Rows from block 5 of the audio encoder, named by matrix and row number. Rows with one number belong to one channel. Each number is 128 + 32 x the weight over the matrix's rms, rounded and kept within 0 to 255. All counts start at 0. Numbers have three digits each.
# convs0: first width-11 conv (encoder.blocks.5.convs.0.weight, 192x192x11, standardized in use), inputs 60-71, a 11 kernel for each
# convs1: second width-11 conv (encoder.blocks.5.convs.1.weight, 192x192x11, standardized in use, transposed), outputs 60-71, a 11 kernel for each
convs0.33:138122134117128055129150207131118124138136136124121116159139202107107096127129159100091091110118110250146145160126125091130152132129130127082127133123141169133214130117161203124127133121113128108110123139128221118130157148133130070127124132140162228169151113230134141109133121145127136172167125089108097098193171183160135125130102135151123176144127126130111125127138209084110128126128124111129123
convs1.33:134226137120109132144234131137138151236164123095125127107128138137134098127133156129098120129103123129157118133132129146120175152148133118090135182099004144118152103125121171127126137130137141135110173133125126124124087073128137138120146129124173118139079132113123167151150130129114090131128097130096109133128117123134128118100134128175161096130000080135129081125125181129119146133127076134075134
convs0.34:138102128137141125128120111125128122098125148125131114137167122138121129091132137137129128120110139128128124116169186113204133132110128105061129098148136132137136167132049128132087125142138123125182166129162126109130128150113131133126150122130148111127114163164123131122129139169138131128096106130128128124128123157100130204112191047129167126119121162165112131180132114085130174152127105223126138
convs1.34:117139133117133160114127129133142140125120167153130179192128146113132128126120106127129132124083095121131152152132096127220130122113131193165134142130094123187202130092131127161126178123152145086145132129116133130116107165129165128126109114091066135126099122079133119120186120171114133143121124134103116132141125126129134126132105140174140054142122041101103128122137129124134141156126137140108099
convs0.35:127144197121132110158128145128128128131144174197117113127128147179125104128128193127123134072088137128086124118099116119107049125116128135131134146124189134138133110118090125127131154128143148133126121028123119126127106178128103120124138206178133143100129156110130158125103127128156114119126071125140138083120119169095084154130139125119178158132127139158126115147118111125105186126175158109180179
convs1.35:182148151146102119130128126128132109123129105124118141140131125224125106125116128141127071112140126084121123122099108121119130166213139068102130111156134132116133113131128124169125122129127132211243168138128132099068116169099121127137206128126131134129132194173164127163132131156182128147142127159128131177127129111104108115090128137138125125126188136210131089146173099119129127211110143153133108
convs0.36:125080126202136148162127126161131131156138096134110134113189136111125120129088109132136128131132129226024134151083134151175124144099121184154148148088093136163138158131121082133130153066094127160130129166152113112151228102128117158136123139124157142119164105130190175131128167124148122094105149112111092129111146111129107103146120126160148117135137130129122146139149106132091154115114103133132102
convs1.36:111118094128158124156116127123072129126095108150172080166142169191156129141147095100121130129096130127117154126146059131129114150119175070177114067176098188106138121102083136147192043123099071134144125123120145096166078166121143089122079141130092119147145142137134089126061114128102127101153192124131124124170124173104126119183180136241182144150136127130255101143112136123124136130119128130065165
convs0.37:123126127115128161130105126154121115128125108126143112146111091128168153127126195203131110122165122124135142121115107141103137206154090123093137120091142119130113130132126116127150199128189133167148129126155170132127134114125170127141108141119127113115055124150130145165121132119109135098128083110108110114132158137129128134133127178113172231133128127137125205129144134151139122116128083102144154
convs1.37:077120132183134109133106125125101126128174148179131135123152128129127128171129120132130128122100107134128153240148131124129115130131139127170130131134163093146129163128101116128159122134129117120127130116112134143130128109127052107128137210128128154134101100125126110150111125120125112137120113173092127149114120192130175139127127140081139124063083128138126119105075130136130180155133132153179198
convs0.38:130132116133155120091134157138130152113108150134132125157129142127135127130116130107107105118105141131130133126102141090126130112142132130101122130128127132163174125128112136127114029143095205154128100139127124136142129147087123169136117131121154127159166115068126129109153150122088133185111110129138119117126166114070117095080119083120133131115084113140199126116069152136132057107094110127104123
convs1.38:134202168153173126100130143121125105164158123127127147175151143132123091052124130132186161065145123143125157105154161127052123123138141192102125057127135095146145103107123153116139121116129139130122135160147113191134117128119123156132128121133128113126121129112123117115130146123132125129101139130139128128010105124130129136121106132129138163129127125127122054059132105113122133131136138196130043
convs0.39:185155128091126138147135112129127118080124128110128131149144147130142129117157142184125083105128129149116151068060102107104127118149131146041115226121145084093127099128123090023100124101124115000120094124128097131075082030122098173118134179139129155201126123129122130127128141137124128101077127204121143110111146172146128130154165128126164136116077093120127027133175139166150096224124142134132000
convs1.39:131130151121141124137151182195137120141140207204077137161118123140008130130145110166091000137176145125146182122106136133084162128136128122164144090156127124118069163104098127115120134136123136126144131130047122132128127087125118127125127127146128129041158155125157118144127123116133163207126124123138168132152148132147128123153137100186118134103130141130085114117038124120132054121127158122117153
convs0.40:164126127124137107131135121139046119128128125127131130247148142127122171101129155130125136123073140158190129113139122120121127135133184142132128150061133255113125133134128151187132156160126135158213164128130133119226126134138137127175255149147127104068121118140096125146128107159120128134113129114146142152139125103095127131144103131156174136133131159130125094115136190126126076072147164147134188
convs1.40:101117131125119113115132121127146132184100145112130128133050127154128127130127128207233116184127121133131127112128102118134127131255129133129120123134126133113100131117145094114138157152145141047125132187178120097129133128136048132104092125110175188119128127136095128126133065093144129147112071170111210156139130119149126186229141136113177127119128108130127161133172139138135138128095122122138109
convs0.41:115127176209145143059132127125149193151200061114145191140206126133122128193143141158135119121093155120047113203119136164114126127173100144109128130098083140128129105143128137128126147153168129123108127118116136136104120127086153129186133130129138132147075066126128128124142127095127122119129148125127083126128124134116185131125128089156170136062120141180099143129122109116110123016076101084125033
convs1.41:141112112121079000129126123092133127128113126177189129090088162143129130090128128126124108137131128121162128117080127129112125198098095098146134140138134126097095132128124123125125149153114100095129088009223114124139103173090133121136121128129125124129072126151136126140177218116124127124119206139119128175135128114130119148126234076111102127164108128132158094128166129125114135117119127125146131
convs0.42:131127127101131147126129127118060135121129127094118141142124145125129149117102082124126121127141231134155123101123186180126119173153226127113122126087091101184214173140125146129169148143132128140118129132142118129128122136059126109124135123125123103124100121119192132121121141207208147195128124124128141152130127115115081126156134137126133108058049144134150126135092140116138113127128127119134165
convs1.42:150134079106098125115128120108125128145132118129114125132124121163143123114128160130128126127171132124122082126118135124139133176129105123121160102120131177124144143122169128123118129116140119136128141098122124135105129164162125203131137129141137128077063129147078123117131168097130134170118129171130038120128135126123147127112128125124127099105127092108147118128123093134139128129128127163098137
convs0.43:180132128070255123125172107079136065118112128134132119123131101143111138128098150138124091109141139134146131174169130116128128111147177135123128133158160148107112108141026127126124133129128113129138125129134128125119163114147125134124119090093128137130130122149120109066104152128135141132137120124151155143113106148118129121135154112129137146127131136096131123146116159123161134177158162128128140
convs1.43:150110134117115125070237135116117129150078100133166104155118127105152145128122116070111095095112129148126128097133126113127127089050119127127155124116107142124139106129137082101113123125081068125117122142109189124126155121129043161188163141076060028131125079165165129121123151134146123143111128208111133114125126118126133169180115128133126132110116130142160129016092122136139077123131116085129062