A small encoder-decoder audio transcriber, trained from scratch: decoder norm layernorm.
Rows from block 3 of the audio encoder, named by matrix and row number. Rows with one number belong to one channel. Each number is 128 + 32 x the weight over the matrix's rms, rounded and kept within 0 to 255. All counts start at 0. Numbers have three digits each.
# convs0: first width-11 conv, stride 2 (encoder.blocks.3.convs.0.weight, 192x128x11, standardized in use), inputs 50-54, a 11 kernel for each
# convs1: second width-11 conv (encoder.blocks.3.convs.1.weight, 192x192x11, standardized in use, transposed), outputs 50-54, a 11 kernel for each
convs0.136:042111094129177132148201124118209152162129105138128126142133131142031113143139096148091112122128129075122140108101148128093133107092144130126117125111112124124122135
convs1.136:128116120086100122142144128120132089149118122112146075143219124014153137112109128145123111127088084134042121127135128187152061131156146141122094166131113087104136128
convs0.137:100111151120071138143134156120122132131137106190100126217155092113234055074109122129157115100123099128113131113131125106126145102129141131118131224110110127092120162
convs1.137:137127180138123127156233069156120110092113112137063160122188031181127120106205092069101106133149132119136129117139110146124097125079168089112122134140118191115156156
convs0.138:084174116156130147146132131134141087145128154102124131100054110095084122130130195118153129114042255132147134126154130174206136128140126104126133122151076122111149255
convs1.138:125140128124132133140130129140149100165127027025128081124176156154133081010128163120119107068127191063146242220126126193168130195097091111083128154133128121136128129
convs0.139:174118057108126125120093000130178129124109122127105131108141083129150111144118151158000114077113139114152160123127125102244027050088127162008154107156167126038137130
convs1.139:134093133094255134062145111153133150135153193158125104170121128152102116180139129113085172182145100127100126125205157131137111091123119161136128134140099133128138114
convs0.140:127176129129152164111126045135134159124125143161175153142133201168160183124132133122117123103129130117112128075113107133126117140224141095106125112139170129135129129
convs1.140:135185108126054118128119109128127128131120128149158109138097121121127127129127129197128142115194130010109123137111124128133127128097150126130125129124125128186110119
convs0.141:106138119141173189109166110131129119137174167124120128129135106128130162147151132109097131128089138128126120137162147117110130130119131131106122125129150132216176128
convs1.141:137129144177125127124127128146146125134151105110121133131129139126117131097131150094156125125185114156154128110128141247111132122104128146139070123120160169156134117
convs0.142:087126149136095136126138145121130095126108138095130146118193133118131129244134114132170122042101117141127130108255124096135159122088127159128128128144123057132128129
convs1.142:111096050108125139165125118115136088130142085039098107125121123108177130171120125132129123137124127151095092116132128087005094093154114097116122140129129087114106097
convs0.143:142125107122100104119125127123124122149120114106136126133123118121148125148127114107218148129154112126134177153122123126105153139118139130137111125094129128167147163
convs1.143:135132059121227127139130125129130128127101100134129117127154155131102206121167156131129120128118124122123119165122129105110155146124118204129123128132126134128196187
convs0.144:057131073084173130129153129134119120083040140146128126159184121196132123131132117123140122137101160133125083157116118219158228191151129090083124223139153167128115132
convs1.144:118127238122113122104068125129153119174113116120152104130109121128095126136142134135147128126048071184119173060097138118118145112117140120128115102119103079128059091
convs0.145:125129047127139153138125131111123195129114168097139122132134124132146128115134201142107126079128144110130120155110126127113135120085125062083120127126129144131117111
convs1.145:137129141128105129121107147153137131231138124129104128194121169095145105187200148129128122143140115124138149123109142104125108128181174112131141133141124125129129128
convs0.146:139119135123131122124106126114142139138166208192075159133116142194158112130104103135127106040143125130127093144129128150111119112098128111130129112125128095160107138
convs1.146:109120175086121144115115139117126132131133119120123124133135120131109140165103127133137138148127129136129136135100123200140237116241153133131133218148125092100073127
convs0.147:103133095128126096147128168083131121155124140138128128155133119088117137120140165132135118083056130094200121131129146128124186127119126127090076039127129163144128164
convs1.147:128099128111078095153130138175092102110135124120127183107128123138140136130105110115107115144130127124131124130132129124125130064170122124137122133136086079144132115
convs0.148:102127112130146127136090026123120113139090063084129109054122128125130130128139092087131138106167155161051103134127114142132217131111124132123119118129131132127144127
convs1.148:217129128162140179107125127130127132131146126109082128083121148130130139128142132112128140126116126117124113085127110129016138154129142138149126134081091142145203179
convs0.149:128100135128098149129137161154203128150227133144126052134118129127131121143115156135098071103121130155151192126171165137123069121079175097113083185129119125100112122
convs1.149:201145128132130127122142126120164148139135165123140107115117103121140167181123088071100102118116144151102112143198125117111095110158155138127128125112137206156133131
convs0.150:116137156132151054119049104132115119112058134124073148155149129143133111135126104127138076121149111118098214141129101106115155178120120133126125174128121119175135123
convs1.150:081125117130150183151080175113149097073134186153121115062116037042112127154140159072136137141043105145128130170148146151124134069033131103130122115129127124070126109
convs0.151:035128118157123147192136130115120144135162135129074103116111086096191127169119026121090106075199167104129111079026138161181232140188126150126134037090038132134112132
convs1.151:099125089104154115161134111128111126129163160197131113140122129136089174155125141130106132141146023076130117118110133120123140053132128041092123128111126093118164114
convs0.152:128116111128126124140122134135162127149128108119108133255242177144140125131104131129149121102117124115018145108142102141126106102118129123122130131198118124100101080
convs1.152:143126131164142108107126119152136083147118093112060090143156120138130133144108103139199127126118146087171156131217220127126133199175131057127128128124131130156120135
convs0.153:127130149149125128153079156138114196090160128095131123124127127127160125067129037110114080126078146146119062139110127127102067108165128180115140087128107135131102147
convs1.153:105098164102109113121132101163138135109117100168099115103145132144078128169116124152127122074125099157223116116127134133130119125121143124129134106150124129078131187
convs0.154:130050124125063131116126133123131128155123137173128177105126121158154103142128123181121115131197165133079080131140162166142185139129114134124122133095040085126026090
convs1.154:132123142129074154186130102121139142132132126121123142154164147130127157125141106121126148129138138203147138145137121122121113106135157230132128142131111125128172147
convs0.155:136128166161134144123115125112114191133128074110128161142114089060101084103128129088130170129122127128155126167142151097132055095125120115081120104139125129123131105
convs1.155:110171132090087114072138123184126133134133128129081179127169118124127133119117105130126165203073064105104128124132106092112098106120127152131169127081188132124128175
convs0.156:119127111145130139158137116118121156127135123088110102109114124128145127112087130129000126128117131129122130111142100065131128121121125117132135125111124125121144159
convs1.156:132148121141103136122149198126168128119124157085128128089125127102130137174130124122133128128123119152120113130151205255127110125154156128128158113138219118121107144
convs0.157:156116083108100115130108120136098129151130150134158102143106126127128128124154145192138141125106112128113131132187135150126206172128160128128081132129132114115175161
convs1.157:128118115137118158127138066126107141090152148136147106123135147192076131134133128140118116120111113164140161120129130141126174214129141132130120135099127132092130226
convs0.158:128120158140073128108121125119146124066130136115115119108000120128124151094066093126128160091115024116114127130143116111123132132146064132127099121105181108137127143
convs1.158:131127107202130129118132141132129118167160086116136130150122124167127133114130150221131134104098153116128131163137108128128116067136129107129128127102129177108122126
convs0.159:059144077111143111177122122162224130182209133219129128119128125062143182117138161141150167100135123142124008108122112099122102053121129136128126127052121115127097130
convs1.159:154153168138093228173128127129197130128124127111124127136120127196129110129131100156136112130120115132115116098122125106142161255247125110091127143124068131105157136